From a checkpoint of a small multi-label image tagger: batches of 64.
Rows from block 2 of a small multi-label image tagger, named by matrix and row number. Rows with one number belong to one neuron. Each number is 50 + 12 x the weight over its row's rms, rounded and kept within 0 to 99. All counts start at 0.
After each neuron's rows are labels from the 100 images, of 14976, where the neuron reaches its largest size: "peak on" is the class under the peak. Only what is clearly more common there than usual is listed. The data: aerial photos of the United States (SatlasPretrain).
# u: gMLP up (value half) (model.blocks.2.mixer.u.weight, 1024x512), inputs 0-56
# v: gMLP up (gate half) (model.blocks.2.mixer.v.weight, 1024x512), inputs 0-56
# out: gMLP down (model.blocks.2.mixer.out.weight, 512x1024, transposed), outputs 0-56

u.179:48 56 65 30 74 58 46 54 44 63 47 29 62 55 56 57 35 54 63 63 50 68 44 54 57 65 64 43 52 65 58 46 45 55 38 51 35 32 50 50 70 39 43 52 53 46 52 69 51 99 57 43 49 44 69 44 62
v.179:50 54 47 97 56 53 51 67 57 54 55 54 40 47 46 42 56 47 37 56 47 56 37 54 52 48 43 50 25 62 44 50 52 46 55 14 51 55 41 47 36 53 52 55 57 61 49 49 49 70 67 50 69 67 61 54 53
out.179:47 50 48 40 49 52 31 49 43 48 50 48 55 50 33 53 51 49 50 48 55 33 41 51 51 50 65 49 48 52 50 63 53 39 48 34 50 50 75 50 49 50 48 46 53 52 53 50 47 46 46 49 50 35 51 52 53
peak on: building

u.479:42 57 41 46 43 42 52 50 46 39 32 69 38 39 48 63 56 35 63 48 49 47 50 54 52 57 45 56 54 27 80 71 42 42 52 62 57 51 49 52 57 63 36 45 51 51 47 47 88 27 52 48 29 45 27 50 43
v.479:53 65 42 81 58 54 50 57 53 46 58 67 37 52 50 42 63 45 30 71 37 60 48 59 42 58 47 45 39 60 41 53 56 39 58 50 59 57 43 42 62 61 62 54 53 63 50 49 48 46 52 49 55 56 58 73 56
out.479:51 51 50 60 52 46 53 52 50 50 51 53 44 51 49 50 48 53 49 51 53 35 53 50 50 48 50 50 47 49 50 56 52 52 50 60 55 49 50 49 63 56 50 61 54 50 65 51 06 55 49 50 50 50 50 50 56
peak on: building

u.322:51 47 65 52 46 50 51 50 50 47 50 51 51 50 41 51 54 50 50 47 58 42 51 50 48 50 47 54 51 50 83 53 50 44 48 64 50 51 50 53 47 49 43 50 48 48 48 47 50 36 50 51 44 48 46 52 49
v.322:49 55 53 99 55 58 42 64 49 44 51 55 33 49 47 39 60 39 37 61 44 54 47 53 45 52 44 50 25 58 46 50 42 44 55 27 54 54 42 50 40 51 50 54 55 58 45 45 46 65 61 49 63 64 59 56 55
out.322:63 50 50 46 50 47 54 46 49 50 50 46 48 51 52 52 45 75 57 43 50 45 55 51 50 50 50 50 49 41 50 56 56 64 49 64 50 50 47 51 99 50 50 49 69 37 52 42 53 46 50 37 50 59 31 50 50
peak on: crop field

u.47:52 57 50 47 49 47 50 41 50 52 49 51 46 50 51 58 44 64 49 56 47 47 49 55 28 53 47 50 44 52 48 60 62 76 50 51 48 31 48 53 43 52 46 99 50 51 49 48 55 56 97 51 42 50 53 48 52
v.47:50 50 57 50 42 51 50 51 40 32 34 59 54 62 56 50 64 80 43 52 44 31 43 52 48 69 40 60 70 46 53 66 50 31 29 59 51 46 51 56 76 45 47 51 43 38 46 51 59 59 37 45 11 50 48 53 60
out.47:14 51 50 47 50 50 57 50 53 52 49 50 47 52 49 51 55 49 49 57 48 53 50 48 54 70 35 48 49 49 49 50 49 50 50 47 49 43 44 50 46 50 52 46 78 50 39 47 51 59 50 51 51 46 50 54 53
peak on: crop field

u.187:47 47 60 53 56 49 40 49 49 57 50 36 69 50 48 34 43 62 58 55 46 54 59 53 48 44 55 42 49 67 47 23 44 53 35 46 38 41 52 50 51 27 55 47 52 49 61 36 40 76 46 48 61 35 66 47 60
v.187:50 56 53 99 56 54 48 68 50 43 56 58 37 50 50 43 65 49 34 59 40 56 45 67 50 50 44 48 25 61 43 54 44 47 55 16 54 54 41 45 53 57 54 56 55 60 44 47 51 65 54 48 66 58 61 59 53
out.187:64 49 42 44 49 56 20 43 48 48 50 56 58 00 50 58 63 43 49 44 52 45 48 51 43 54 48 47 50 52 50 45 52 51 50 57 48 53 51 53 34 49 50 39 53 52 51 48 55 33 47 47 50 37 49 56 48
peak on: building

u.52:53 51 34 53 52 47 63 50 46 48 49 52 43 39 49 67 59 49 86 50 50 59 50 52 53 53 50 57 46 44 50 87 53 42 51 38 50 41 53 51 46 61 39 47 50 53 49 53 49 39 50 49 50 62 26 51 50
v.52:47 54 45 69 59 88 47 57 54 56 58 56 45 50 47 43 50 43 00 76 45 56 42 47 52 49 46 45 45 54 41 49 60 42 55 25 53 55 44 46 55 55 54 58 57 68 51 47 43 99 64 51 62 64 57 53 50
out.52:29 50 50 48 50 41 55 48 50 50 50 45 46 54 41 50 46 52 54 49 50 43 53 50 52 50 43 56 50 53 50 74 50 49 53 22 52 50 50 50 50 50 50 51 53 50 51 44 58 47 77 49 50 51 51 51 57
peak on: building

u.580:50 49 52 52 48 47 49 51 50 51 49 50 50 50 51 49 51 50 49 50 53 46 46 40 49 49 73 48 99 83 50 51 48 42 47 88 49 46 50 51 46 45 43 46 50 50 50 02 55 15 52 49 50 46 58 49 52
v.580:50 60 47 86 59 57 44 59 52 50 57 57 42 51 50 41 58 48 37 66 37 59 46 87 48 63 46 47 39 59 43 50 56 45 47 27 56 56 41 44 62 60 57 61 56 59 48 44 49 49 54 49 58 56 62 60 51
out.580:48 60 50 49 50 50 75 52 50 50 51 59 54 50 50 50 49 71 50 50 51 50 52 50 50 53 50 50 49 50 50 54 49 50 48 59 49 50 50 50 51 50 49 51 47 50 50 49 57 52 59 42 50 49 50 50 49
peak on: crop field

u.566:52 63 27 61 54 52 55 50 49 50 47 45 41 49 50 67 51 51 79 61 47 55 33 52 58 55 67 50 49 51 50 92 45 52 50 45 49 34 50 49 69 50 43 46 48 57 50 51 52 49 50 50 51 58 54 50 22
v.566:50 56 53 97 56 54 51 66 50 38 55 61 37 47 51 40 64 49 31 65 42 56 46 63 52 49 44 54 26 59 42 55 46 44 56 22 55 55 44 45 57 55 54 55 55 59 48 48 49 57 57 49 63 59 59 59 56
out.566:49 50 50 54 49 50 55 47 50 50 50 60 51 50 51 50 49 50 51 50 48 62 53 50 52 51 49 50 49 40 50 94 47 43 33 24 50 51 45 50 38 50 50 37 52 50 50 57 74 68 80 50 50 56 50 40 49
peak on: building

u.11:48 49 56 55 58 03 48 29 50 58 49 41 64 62 50 43 36 57 49 50 45 57 46 51 47 51 50 41 51 67 50 24 48 47 17 51 46 48 50 47 54 29 49 47 54 49 54 45 28 80 48 47 64 41 66 43 58
v.11:50 64 43 79 56 54 49 59 52 44 58 60 39 51 51 41 61 45 33 69 35 61 45 74 40 55 46 46 38 61 41 55 55 42 58 39 56 57 48 42 66 63 55 56 55 60 49 45 47 46 56 48 55 55 57 64 56
out.11:52 50 50 45 50 52 39 50 49 50 50 53 55 46 50 52 53 46 46 48 52 45 50 50 48 52 46 49 50 49 50 45 51 51 48 58 49 48 52 51 50 50 49 52 48 50 52 50 58 46 44 50 50 42 50 52 47
peak on: building

u.558:49 47 50 49 49 50 50 52 45 52 52 50 68 50 52 52 48 51 52 46 61 48 52 25 49 50 51 50 50 50 53 51 49 49 35 50 51 46 52 51 60 48 51 48 50 50 49 52 50 54 55 50 50 64 51 50 27
v.558:53 51 51 49 50 49 50 50 48 50 42 45 53 54 47 37 39 44 64 50 54 50 47 59 57 48 42 55 48 51 33 67 75 57 50 69 52 50 49 37 47 51 30 51 50 54 51 17 49 49 46 52 50 53 50 50 26
out.558:53 50 50 49 49 51 50 51 50 51 51 55 47 49 52 50 52 50 50 50 42 51 50 50 50 49 49 50 49 49 50 51 49 52 50 53 51 48 51 52 49 50 54 51 51 50 48 52 55 51 47 54 50 53 50 49 49
peak on: crop field

u.554:52 50 50 50 50 51 50 52 50 48 50 40 54 50 50 51 50 50 57 50 50 50 50 50 11 46 60 50 51 62 50 50 39 52 46 50 50 50 50 50 52 47 49 50 47 50 50 50 50 51 51 50 50 51 49 50 45
v.554:42 35 52 41 48 47 61 50 45 50 40 47 57 55 58 54 50 52 59 51 50 48 55 62 46 57 50 52 52 50 55 55 44 51 47 55 52 52 50 51 78 47 49 99 48 50 40 45 51 47 50 47 50 43 43 49 51
out.554:50 50 50 50 50 50 50 50 50 50 50 50 50 50 50 50 50 50 50 51 49 49 51 50 50 50 50 50 50 51 50 50 50 50 50 67 49 50 50 50 50 50 50 49 44 50 50 51 63 50 50 50 50 49 50 51 51
peak on: crop field

u.644:51 54 53 56 43 46 15 47 55 46 52 54 40 44 51 41 51 50 53 45 48 54 52 34 49 58 51 51 51 48 48 51 51 45 54 44 61 61 55 48 52 57 50 58 52 50 51 48 24 48 63 48 60 35 48 53 53
v.644:27 51 51 50 48 44 59 52 42 42 49 56 50 59 53 52 51 61 58 60 49 49 52 55 50 52 50 53 53 51 54 57 45 59 46 58 50 48 49 49 84 50 44 36 49 47 50 42 55 14 41 46 46 34 49 51 51
out.644:45 51 49 45 52 47 47 52 49 50 50 43 50 51 46 50 47 50 49 50 54 42 49 50 50 52 52 50 50 50 48 48 53 55 49 07 51 49 54 50 53 50 48 52 56 48 52 47 31 45 51 50 50 47 50 52 52
peak on: building

u.492:49 54 46 52 50 46 53 47 51 52 52 51 54 48 58 50 40 51 58 58 38 55 49 49 47 50 56 50 51 54 53 50 50 46 52 55 49 39 54 53 48 48 56 61 54 50 55 29 52 09 49 52 51 47 62 49 52
v.492:49 52 45 50 47 41 44 58 48 55 47 51 52 53 50 60 47 50 54 49 39 54 49 14 61 45 62 52 99 43 54 49 50 45 50 82 48 39 51 67 58 59 24 49 48 30 50 12 65 06 10 51 27 51 59 47 50
out.492:43 50 51 51 50 48 54 50 51 51 49 50 50 49 51 53 51 50 49 51 49 56 53 50 51 49 47 51 50 50 50 49 49 47 53 58 52 49 49 57 50 50 55 49 51 50 49 49 47 51 49 50 50 57 50 50 49
peak on: crop field

u.746:47 47 56 53 48 50 50 43 52 50 50 56 54 48 50 50 56 51 50 50 55 42 42 42 38 81 50 51 51 50 46 50 50 50 51 49 58 55 50 51 85 48 52 99 49 49 51 44 45 50 49 52 48 52 52 39 54
v.746:75 44 49 52 50 45 51 48 50 55 53 46 57 50 51 46 50 47 57 41 51 50 39 55 44 49 48 52 52 55 47 51 53 24 46 49 48 56 59 50 46 49 45 30 51 56 56 50 49 46 50 48 56 46 52 46 52
out.746:48 49 49 51 49 52 55 48 53 51 50 63 50 50 52 50 50 50 50 50 43 52 57 49 51 49 43 49 48 50 50 46 48 46 51 60 50 46 47 51 52 50 51 48 54 48 46 49 50 50 52 52 50 50 49 51 46
peak on: crop field

u.419:48 49 36 42 55 49 33 50 50 56 50 42 40 33 36 77 28 52 61 55 53 58 54 38 87 44 50 52 46 46 73 61 62 51 57 39 47 26 42 55 34 53 29 49 55 63 46 55 58 30 70 52 42 51 51 38 51
v.419:41 41 52 41 48 46 61 50 46 49 44 48 56 56 54 54 50 54 59 51 50 48 56 66 48 57 50 52 53 49 55 55 45 52 47 60 50 50 50 51 74 48 49 99 48 49 44 45 52 39 50 47 49 40 45 50 51
out.419:49 50 50 40 50 49 53 48 50 51 50 51 46 50 51 50 50 51 50 56 46 51 52 49 50 50 27 50 50 48 50 56 47 34 63 31 51 50 46 50 50 50 51 41 50 50 49 48 42 41 54 50 50 53 50 49 50
peak on: crop field

u.303:50 50 51 52 60 59 50 46 50 50 50 52 49 50 55 50 47 51 59 59 44 60 56 52 45 53 50 50 47 53 49 50 49 50 55 50 50 50 51 50 10 50 50 62 52 50 50 51 50 63 50 50 50 00 53 51 50
v.303:49 58 47 95 59 54 46 63 52 48 59 59 36 50 50 43 65 47 32 65 29 60 43 53 50 51 46 46 28 61 42 52 53 48 55 17 54 57 39 41 51 60 56 55 54 64 46 50 49 57 53 48 64 59 63 63 50
out.303:50 50 50 38 50 50 41 50 50 50 50 50 49 00 50 50 58 50 49 49 50 50 49 50 50 50 50 50 50 50 50 50 50 50 51 00 51 50 50 50 52 50 50 50 25 50 50 49 40 48 42 50 50 51 50 50 51
peak on: building

u.350:51 48 56 63 52 48 40 73 50 48 53 49 48 49 52 44 48 59 55 50 47 51 50 48 47 45 54 50 49 55 43 50 48 46 46 47 51 58 50 47 52 50 36 51 46 51 51 51 47 32 45 51 52 32 48 47 50
v.350:51 43 58 48 44 43 56 52 39 43 41 45 57 51 62 54 55 60 58 50 52 47 39 65 46 55 50 54 55 47 53 56 43 52 50 69 48 37 50 60 70 42 46 71 48 44 51 37 52 58 59 48 49 50 53 44 54
out.350:52 50 50 30 51 50 46 50 46 49 51 50 50 50 47 51 49 50 50 47 54 42 50 50 50 50 50 50 50 48 50 51 52 52 50 51 50 50 57 40 52 48 48 50 49 51 52 49 46 45 50 50 50 78 50 48 49
peak on: building

u.133:53 50 37 68 46 42 50 44 50 50 53 58 37 47 51 53 60 55 54 50 46 53 48 48 44 46 40 56 48 40 47 82 53 41 52 48 53 55 50 49 36 66 46 46 51 54 48 35 51 21 51 50 52 53 46 52 99
v.133:47 58 48 90 57 54 48 67 51 49 57 58 35 50 48 43 62 47 35 56 37 59 41 63 49 51 43 48 24 61 43 52 53 47 56 12 53 56 39 44 49 59 54 55 55 61 48 50 48 58 55 48 60 57 59 61 51
out.133:50 50 52 74 50 41 80 55 53 52 50 50 40 54 55 49 46 53 50 57 40 62 53 49 50 50 50 52 50 49 50 56 47 60 54 46 54 53 32 44 52 50 52 47 00 50 47 50 51 56 53 52 50 67 50 46 50
peak on: building

u.766:43 48 53 59 54 46 47 48 49 55 45 41 82 58 46 37 43 53 45 64 46 56 46 55 48 46 50 39 51 67 50 34 50 47 30 52 42 41 50 49 49 25 54 48 50 47 52 44 50 82 49 50 57 41 71 46 58
v.766:49 65 42 78 60 54 48 56 54 46 61 68 36 52 50 40 62 48 31 74 35 64 48 57 42 53 47 46 26 61 41 52 55 45 58 36 56 58 42 40 63 64 57 54 54 64 49 49 47 49 52 48 59 58 59 67 54
out.766:50 50 48 50 50 53 06 50 49 50 51 59 54 46 49 51 54 46 44 46 52 41 52 50 48 52 50 49 48 49 50 46 51 51 49 48 49 50 50 52 50 50 50 48 46 51 49 51 48 42 42 49 50 45 50 66 47
peak on: building

u.37:50 64 49 46 49 50 52 35 47 52 48 51 50 52 55 45 53 48 71 53 40 52 40 49 37 55 44 53 48 44 51 64 49 50 52 50 55 54 62 44 52 54 48 55 50 54 53 53 50 48 34 47 49 53 41 58 32
v.37:46 44 51 45 48 48 57 49 47 50 45 48 54 52 52 53 50 52 56 51 50 48 54 56 49 54 50 51 52 50 53 53 46 51 48 52 50 50 50 50 63 48 49 95 48 50 46 47 52 50 50 48 50 47 47 50 50
out.37:49 50 49 60 50 51 27 50 44 50 50 53 53 51 49 50 50 50 46 50 53 49 49 50 50 44 57 48 50 51 50 49 50 58 39 65 50 50 55 54 50 50 52 58 47 50 50 50 48 60 44 50 50 49 49 50 47
peak on: crop field

u.576:48 49 57 44 53 47 52 53 47 49 49 49 57 35 52 54 43 53 83 51 51 48 39 58 52 62 57 48 52 49 50 51 25 82 47 25 48 48 51 52 76 50 47 51 52 51 52 43 50 86 57 47 49 44 49 45 48
v.576:50 58 47 99 55 53 51 63 50 36 53 69 36 50 51 40 66 50 35 65 40 56 46 52 51 49 46 49 26 55 43 50 51 42 56 22 57 55 44 45 52 57 55 55 54 57 47 48 48 64 55 49 58 62 58 61 54
out.576:52 50 49 46 50 50 38 48 49 50 50 48 50 50 46 52 52 50 50 50 53 40 49 50 50 50 51 49 50 51 50 51 52 55 49 53 50 50 56 50 49 50 50 51 46 50 52 50 44 49 48 50 50 47 50 53 54
peak on: building

u.265:52 54 44 60 49 46 50 76 51 53 51 45 16 49 36 49 48 53 50 65 54 58 35 50 58 48 47 42 48 48 48 64 74 49 63 23 48 42 51 57 40 62 56 42 46 51 67 45 59 71 53 52 25 48 41 48 60
v.265:40 55 51 68 50 52 51 53 47 43 46 68 50 57 57 50 54 52 50 52 46 49 48 66 30 65 45 49 51 44 48 48 51 76 47 47 60 53 51 49 55 55 50 45 51 42 51 44 55 58 36 47 25 48 49 53 25
out.265:26 49 51 52 49 43 48 46 53 52 45 35 54 56 47 49 34 47 50 37 45 65 61 34 56 41 28 52 50 46 46 46 52 27 57 88 60 50 50 55 35 49 52 35 50 51 29 46 48 41 24 45 51 68 67 27 37
peak on: building

u.254:30 62 57 44 56 45 50 44 50 47 46 40 86 56 47 36 46 38 50 61 48 52 63 47 52 53 45 42 54 57 65 12 41 57 46 58 51 53 51 45 62 33 52 50 50 54 58 45 53 85 46 59 53 39 55 48 50
v.254:51 57 46 98 57 52 50 63 50 39 54 65 38 50 51 40 67 48 29 66 35 56 46 51 49 49 46 49 29 56 42 51 44 43 57 26 57 57 41 44 57 56 54 55 53 59 47 49 47 64 52 48 62 62 59 64 57
out.254:58 51 43 52 51 55 05 49 49 49 51 65 56 37 47 55 71 43 42 45 57 33 51 50 49 50 50 43 47 53 50 35 55 54 43 53 50 49 53 51 48 50 50 52 46 50 50 55 32 47 45 50 50 33 48 62 47
peak on: building

u.48:35 58 62 26 71 02 49 49 50 58 52 36 64 67 47 37 46 51 55 68 42 63 52 42 53 52 64 38 51 68 52 23 51 55 29 50 48 56 49 42 62 39 55 57 54 45 53 60 39 85 51 48 50 47 62 48 57
v.48:49 51 47 99 54 53 46 65 50 50 54 54 39 42 47 43 58 46 36 53 44 53 43 54 54 47 45 48 19 59 42 50 50 46 55 22 52 54 43 48 38 54 50 55 55 59 47 46 50 59 66 50 66 67 60 54 57
out.48:53 51 47 47 51 58 24 49 49 49 50 54 58 89 48 54 58 47 41 48 55 40 46 51 48 50 51 47 50 51 50 42 50 41 46 50 47 47 59 68 49 50 49 52 40 50 50 50 50 49 49 49 50 37 50 55 46
peak on: building

u.423:53 55 50 50 50 52 42 50 50 50 51 50 48 50 46 51 50 48 41 48 52 50 40 53 60 49 47 48 48 49 54 43 58 49 51 59 50 45 50 52 46 52 50 99 52 52 49 61 52 99 50 52 48 57 54 50 52
v.423:49 47 51 47 48 50 49 54 49 49 48 51 44 51 50 51 46 53 49 47 51 48 50 52 53 50 54 48 50 50 48 50 51 49 50 51 44 44 50 52 50 49 50 59 49 46 48 51 57 47 49 50 43 50 49 49 56
out.423:50 50 50 48 50 51 51 49 56 50 50 46 51 50 55 50 51 48 55 49 50 47 50 50 50 50 50 50 48 48 52 47 51 55 51 71 50 50 46 47 52 50 50 50 52 49 52 50 50 50 50 51 50 51 50 49 50
peak on: crop field

u.389:49 49 52 58 52 41 41 69 50 50 53 50 47 49 52 46 42 52 55 52 45 52 49 50 44 47 53 48 50 56 41 49 48 45 46 48 50 54 48 46 51 52 51 53 49 53 50 51 48 47 47 51 52 32 52 46 51
v.389:50 39 60 38 50 46 50 30 34 50 39 43 54 47 51 53 56 57 58 50 49 49 41 71 55 51 49 51 42 51 51 56 48 48 47 87 44 35 51 54 75 43 49 52 49 50 51 38 56 69 52 50 43 52 60 45 46
out.389:52 50 50 48 51 49 46 51 47 49 50 45 49 50 46 50 49 51 50 47 53 45 51 50 50 49 51 50 50 48 50 52 51 52 50 50 51 51 55 44 53 49 48 50 50 51 52 50 43 48 49 50 50 49 51 48 49
peak on: building

u.224:50 47 56 52 50 50 52 49 51 50 50 58 50 49 50 49 59 49 49 47 58 44 46 39 44 65 50 50 50 50 48 50 50 51 50 54 50 52 50 51 64 46 51 95 49 48 50 47 41 53 59 50 49 64 49 49 52
v.224:50 46 50 46 52 44 55 40 50 52 50 40 51 47 54 52 45 51 60 46 49 50 49 49 51 49 49 52 50 51 53 52 53 49 48 64 49 52 56 47 40 51 49 47 50 52 54 51 56 54 49 46 50 47 49 49 39
out.224:49 50 50 51 49 51 51 50 51 50 50 57 50 50 52 50 48 50 50 50 47 52 51 50 50 50 49 50 50 50 50 49 50 49 50 50 49 48 48 50 52 50 50 50 50 49 50 48 52 51 49 50 50 50 49 49 47
peak on: crop field

u.29:51 49 99 60 49 49 58 50 50 50 50 74 50 50 25 47 38 51 50 47 52 45 49 47 50 50 54 50 51 67 55 50 55 51 49 80 50 53 50 50 44 50 50 50 50 50 50 51 49 50 50 50 50 50 50 50 51
v.29:50 51 49 99 54 54 40 66 49 46 52 60 35 50 51 39 66 48 42 68 43 53 46 51 51 50 45 48 32 53 45 50 51 42 54 20 55 53 44 47 50 56 53 57 55 59 46 47 47 64 54 50 60 66 59 53 51
out.29:77 50 50 49 50 50 50 50 46 49 53 59 50 48 52 50 50 58 49 38 49 42 67 51 50 50 49 50 46 49 50 50 51 64 41 99 50 45 47 50 93 50 49 51 93 43 49 50 51 37 50 49 50 58 42 50 43
peak on: crop field

u.703:38 56 77 32 72 44 34 46 49 52 57 39 72 62 50 33 52 50 49 76 49 55 65 43 47 48 56 41 49 68 49 20 53 51 44 44 47 57 51 42 50 32 54 55 56 45 56 48 36 83 50 54 49 43 61 47 59
v.703:52 63 40 76 56 52 49 58 53 44 60 64 36 53 51 46 62 46 34 72 37 61 49 62 44 57 47 46 41 59 43 57 55 46 58 51 59 57 44 41 66 63 55 55 53 60 49 44 48 44 52 47 48 54 57 70 54
out.703:59 48 48 00 51 52 23 54 48 46 50 60 63 40 37 58 63 44 41 45 54 00 43 49 41 52 72 43 51 52 50 24 47 43 55 55 46 48 60 52 25 43 48 46 44 50 49 50 32 40 44 51 50 27 50 60 37
peak on: building

u.386:43 49 36 50 54 47 26 51 49 52 50 49 53 51 51 53 44 41 42 51 49 53 50 58 53 46 36 47 52 55 50 20 48 54 48 48 49 49 35 48 62 50 52 55 53 51 39 53 64 67 53 47 50 48 52 49 78
v.386:50 57 50 99 54 55 43 65 49 50 53 54 40 46 49 40 61 49 38 57 44 53 45 59 51 52 47 48 35 59 46 50 38 43 56 23 53 57 43 49 45 54 50 56 54 57 48 48 48 64 55 50 67 62 59 55 54
out.386:55 50 48 45 52 52 19 47 49 49 50 33 50 50 45 54 58 50 46 50 50 27 31 50 48 50 51 45 50 60 50 49 56 63 46 48 47 50 76 50 49 50 48 55 31 52 59 49 40 46 47 50 51 23 49 62 69
peak on: building

u.266:48 50 88 23 58 61 52 53 53 50 54 44 62 52 42 40 42 48 51 50 50 53 56 51 55 54 65 44 50 61 50 27 49 77 50 49 49 52 52 46 65 38 59 61 50 46 53 64 36 84 42 51 49 47 58 51 53
v.266:50 63 45 90 58 56 48 60 52 40 58 66 36 54 50 41 62 48 31 75 39 60 47 59 43 52 45 49 31 61 42 51 54 43 57 27 58 59 39 42 56 60 55 54 54 61 49 50 47 52 52 49 54 60 58 63 55
out.266:56 50 48 49 50 51 17 47 49 48 50 51 57 46 44 51 56 48 46 46 60 40 49 51 49 48 57 48 51 53 50 44 53 52 42 48 49 47 61 51 66 50 48 53 99 50 53 49 49 47 45 46 50 35 50 57 49
peak on: building

u.570:43 52 71 40 53 51 45 50 52 59 50 34 74 68 48 27 51 57 41 56 46 41 49 48 38 44 54 40 60 60 49 19 50 49 34 51 46 48 47 50 52 21 53 46 54 44 56 41 38 79 43 46 53 39 68 48 67
v.570:50 51 50 51 53 55 45 44 51 49 55 54 50 49 50 42 51 49 49 57 48 54 48 43 48 49 52 50 50 50 48 47 50 49 50 52 51 56 50 48 52 51 52 99 47 53 52 50 45 76 47 56 54 50 48 50 50
out.570:62 52 47 46 51 57 18 54 46 48 51 77 67 39 47 58 66 40 43 39 52 32 49 51 44 55 55 47 48 50 50 22 50 56 46 66 47 49 49 55 55 49 49 55 36 49 45 39 46 30 46 49 50 33 50 59 34
peak on: building

u.642:50 51 50 50 50 50 50 44 50 49 50 53 57 50 51 55 50 50 51 45 55 50 50 45 49 52 50 50 51 50 51 52 49 52 48 50 52 50 52 51 47 50 54 44 50 50 48 50 51 68 52 50 47 57 51 52 50
v.642:49 47 58 48 50 49 39 67 49 51 49 47 52 49 44 41 38 48 53 49 51 50 55 50 54 49 48 50 50 52 41 52 64 47 54 79 50 52 55 50 49 50 49 49 50 51 50 26 36 58 45 49 47 72 54 58 28
out.642:51 50 50 50 50 50 52 50 50 51 50 53 48 51 50 50 51 50 49 51 44 50 47 49 49 50 49 48 50 50 50 51 49 56 51 50 51 49 51 52 49 50 50 51 59 50 49 51 50 53 49 52 50 52 51 51 50
peak on: crop field

u.638:50 48 50 53 52 00 46 50 48 50 45 51 43 50 51 54 48 51 55 50 50 47 60 51 48 50 50 57 50 50 56 52 56 07 47 47 49 44 50 51 32 48 43 52 47 50 49 46 33 53 50 54 39 49 49 50 50
v.638:52 64 42 82 59 54 47 55 53 45 57 65 35 53 50 41 60 46 27 70 38 59 48 60 42 61 47 47 32 57 42 51 54 42 58 48 57 57 42 42 60 59 56 54 52 61 50 47 45 49 51 49 52 56 59 70 56
out.638:99 50 50 24 50 50 46 49 50 50 50 46 46 51 47 51 47 50 50 49 51 41 49 50 50 50 56 50 50 00 50 58 54 50 50 94 51 50 49 50 62 50 50 51 52 50 50 47 50 39 50 49 50 45 37 50 53
peak on: crop field

u.66:50 50 49 50 50 50 53 41 50 49 49 52 57 50 50 55 51 50 51 45 57 49 50 46 50 51 50 50 51 49 51 53 49 54 50 50 50 49 52 52 48 50 50 49 49 50 48 49 51 64 55 50 42 59 50 52 48
v.66:57 49 55 50 50 49 47 53 49 59 45 46 52 49 45 50 41 48 65 46 49 50 45 47 53 47 49 50 52 51 51 54 62 34 55 65 49 48 52 51 50 53 50 52 50 52 50 16 31 44 49 40 49 61 54 59 24
out.66:53 50 50 50 50 50 52 50 50 51 50 53 48 50 51 50 51 50 50 51 44 51 48 50 49 50 49 48 50 50 49 50 49 59 52 50 52 50 51 51 49 50 50 51 63 50 50 52 50 57 47 52 50 54 51 52 50
peak on: crop field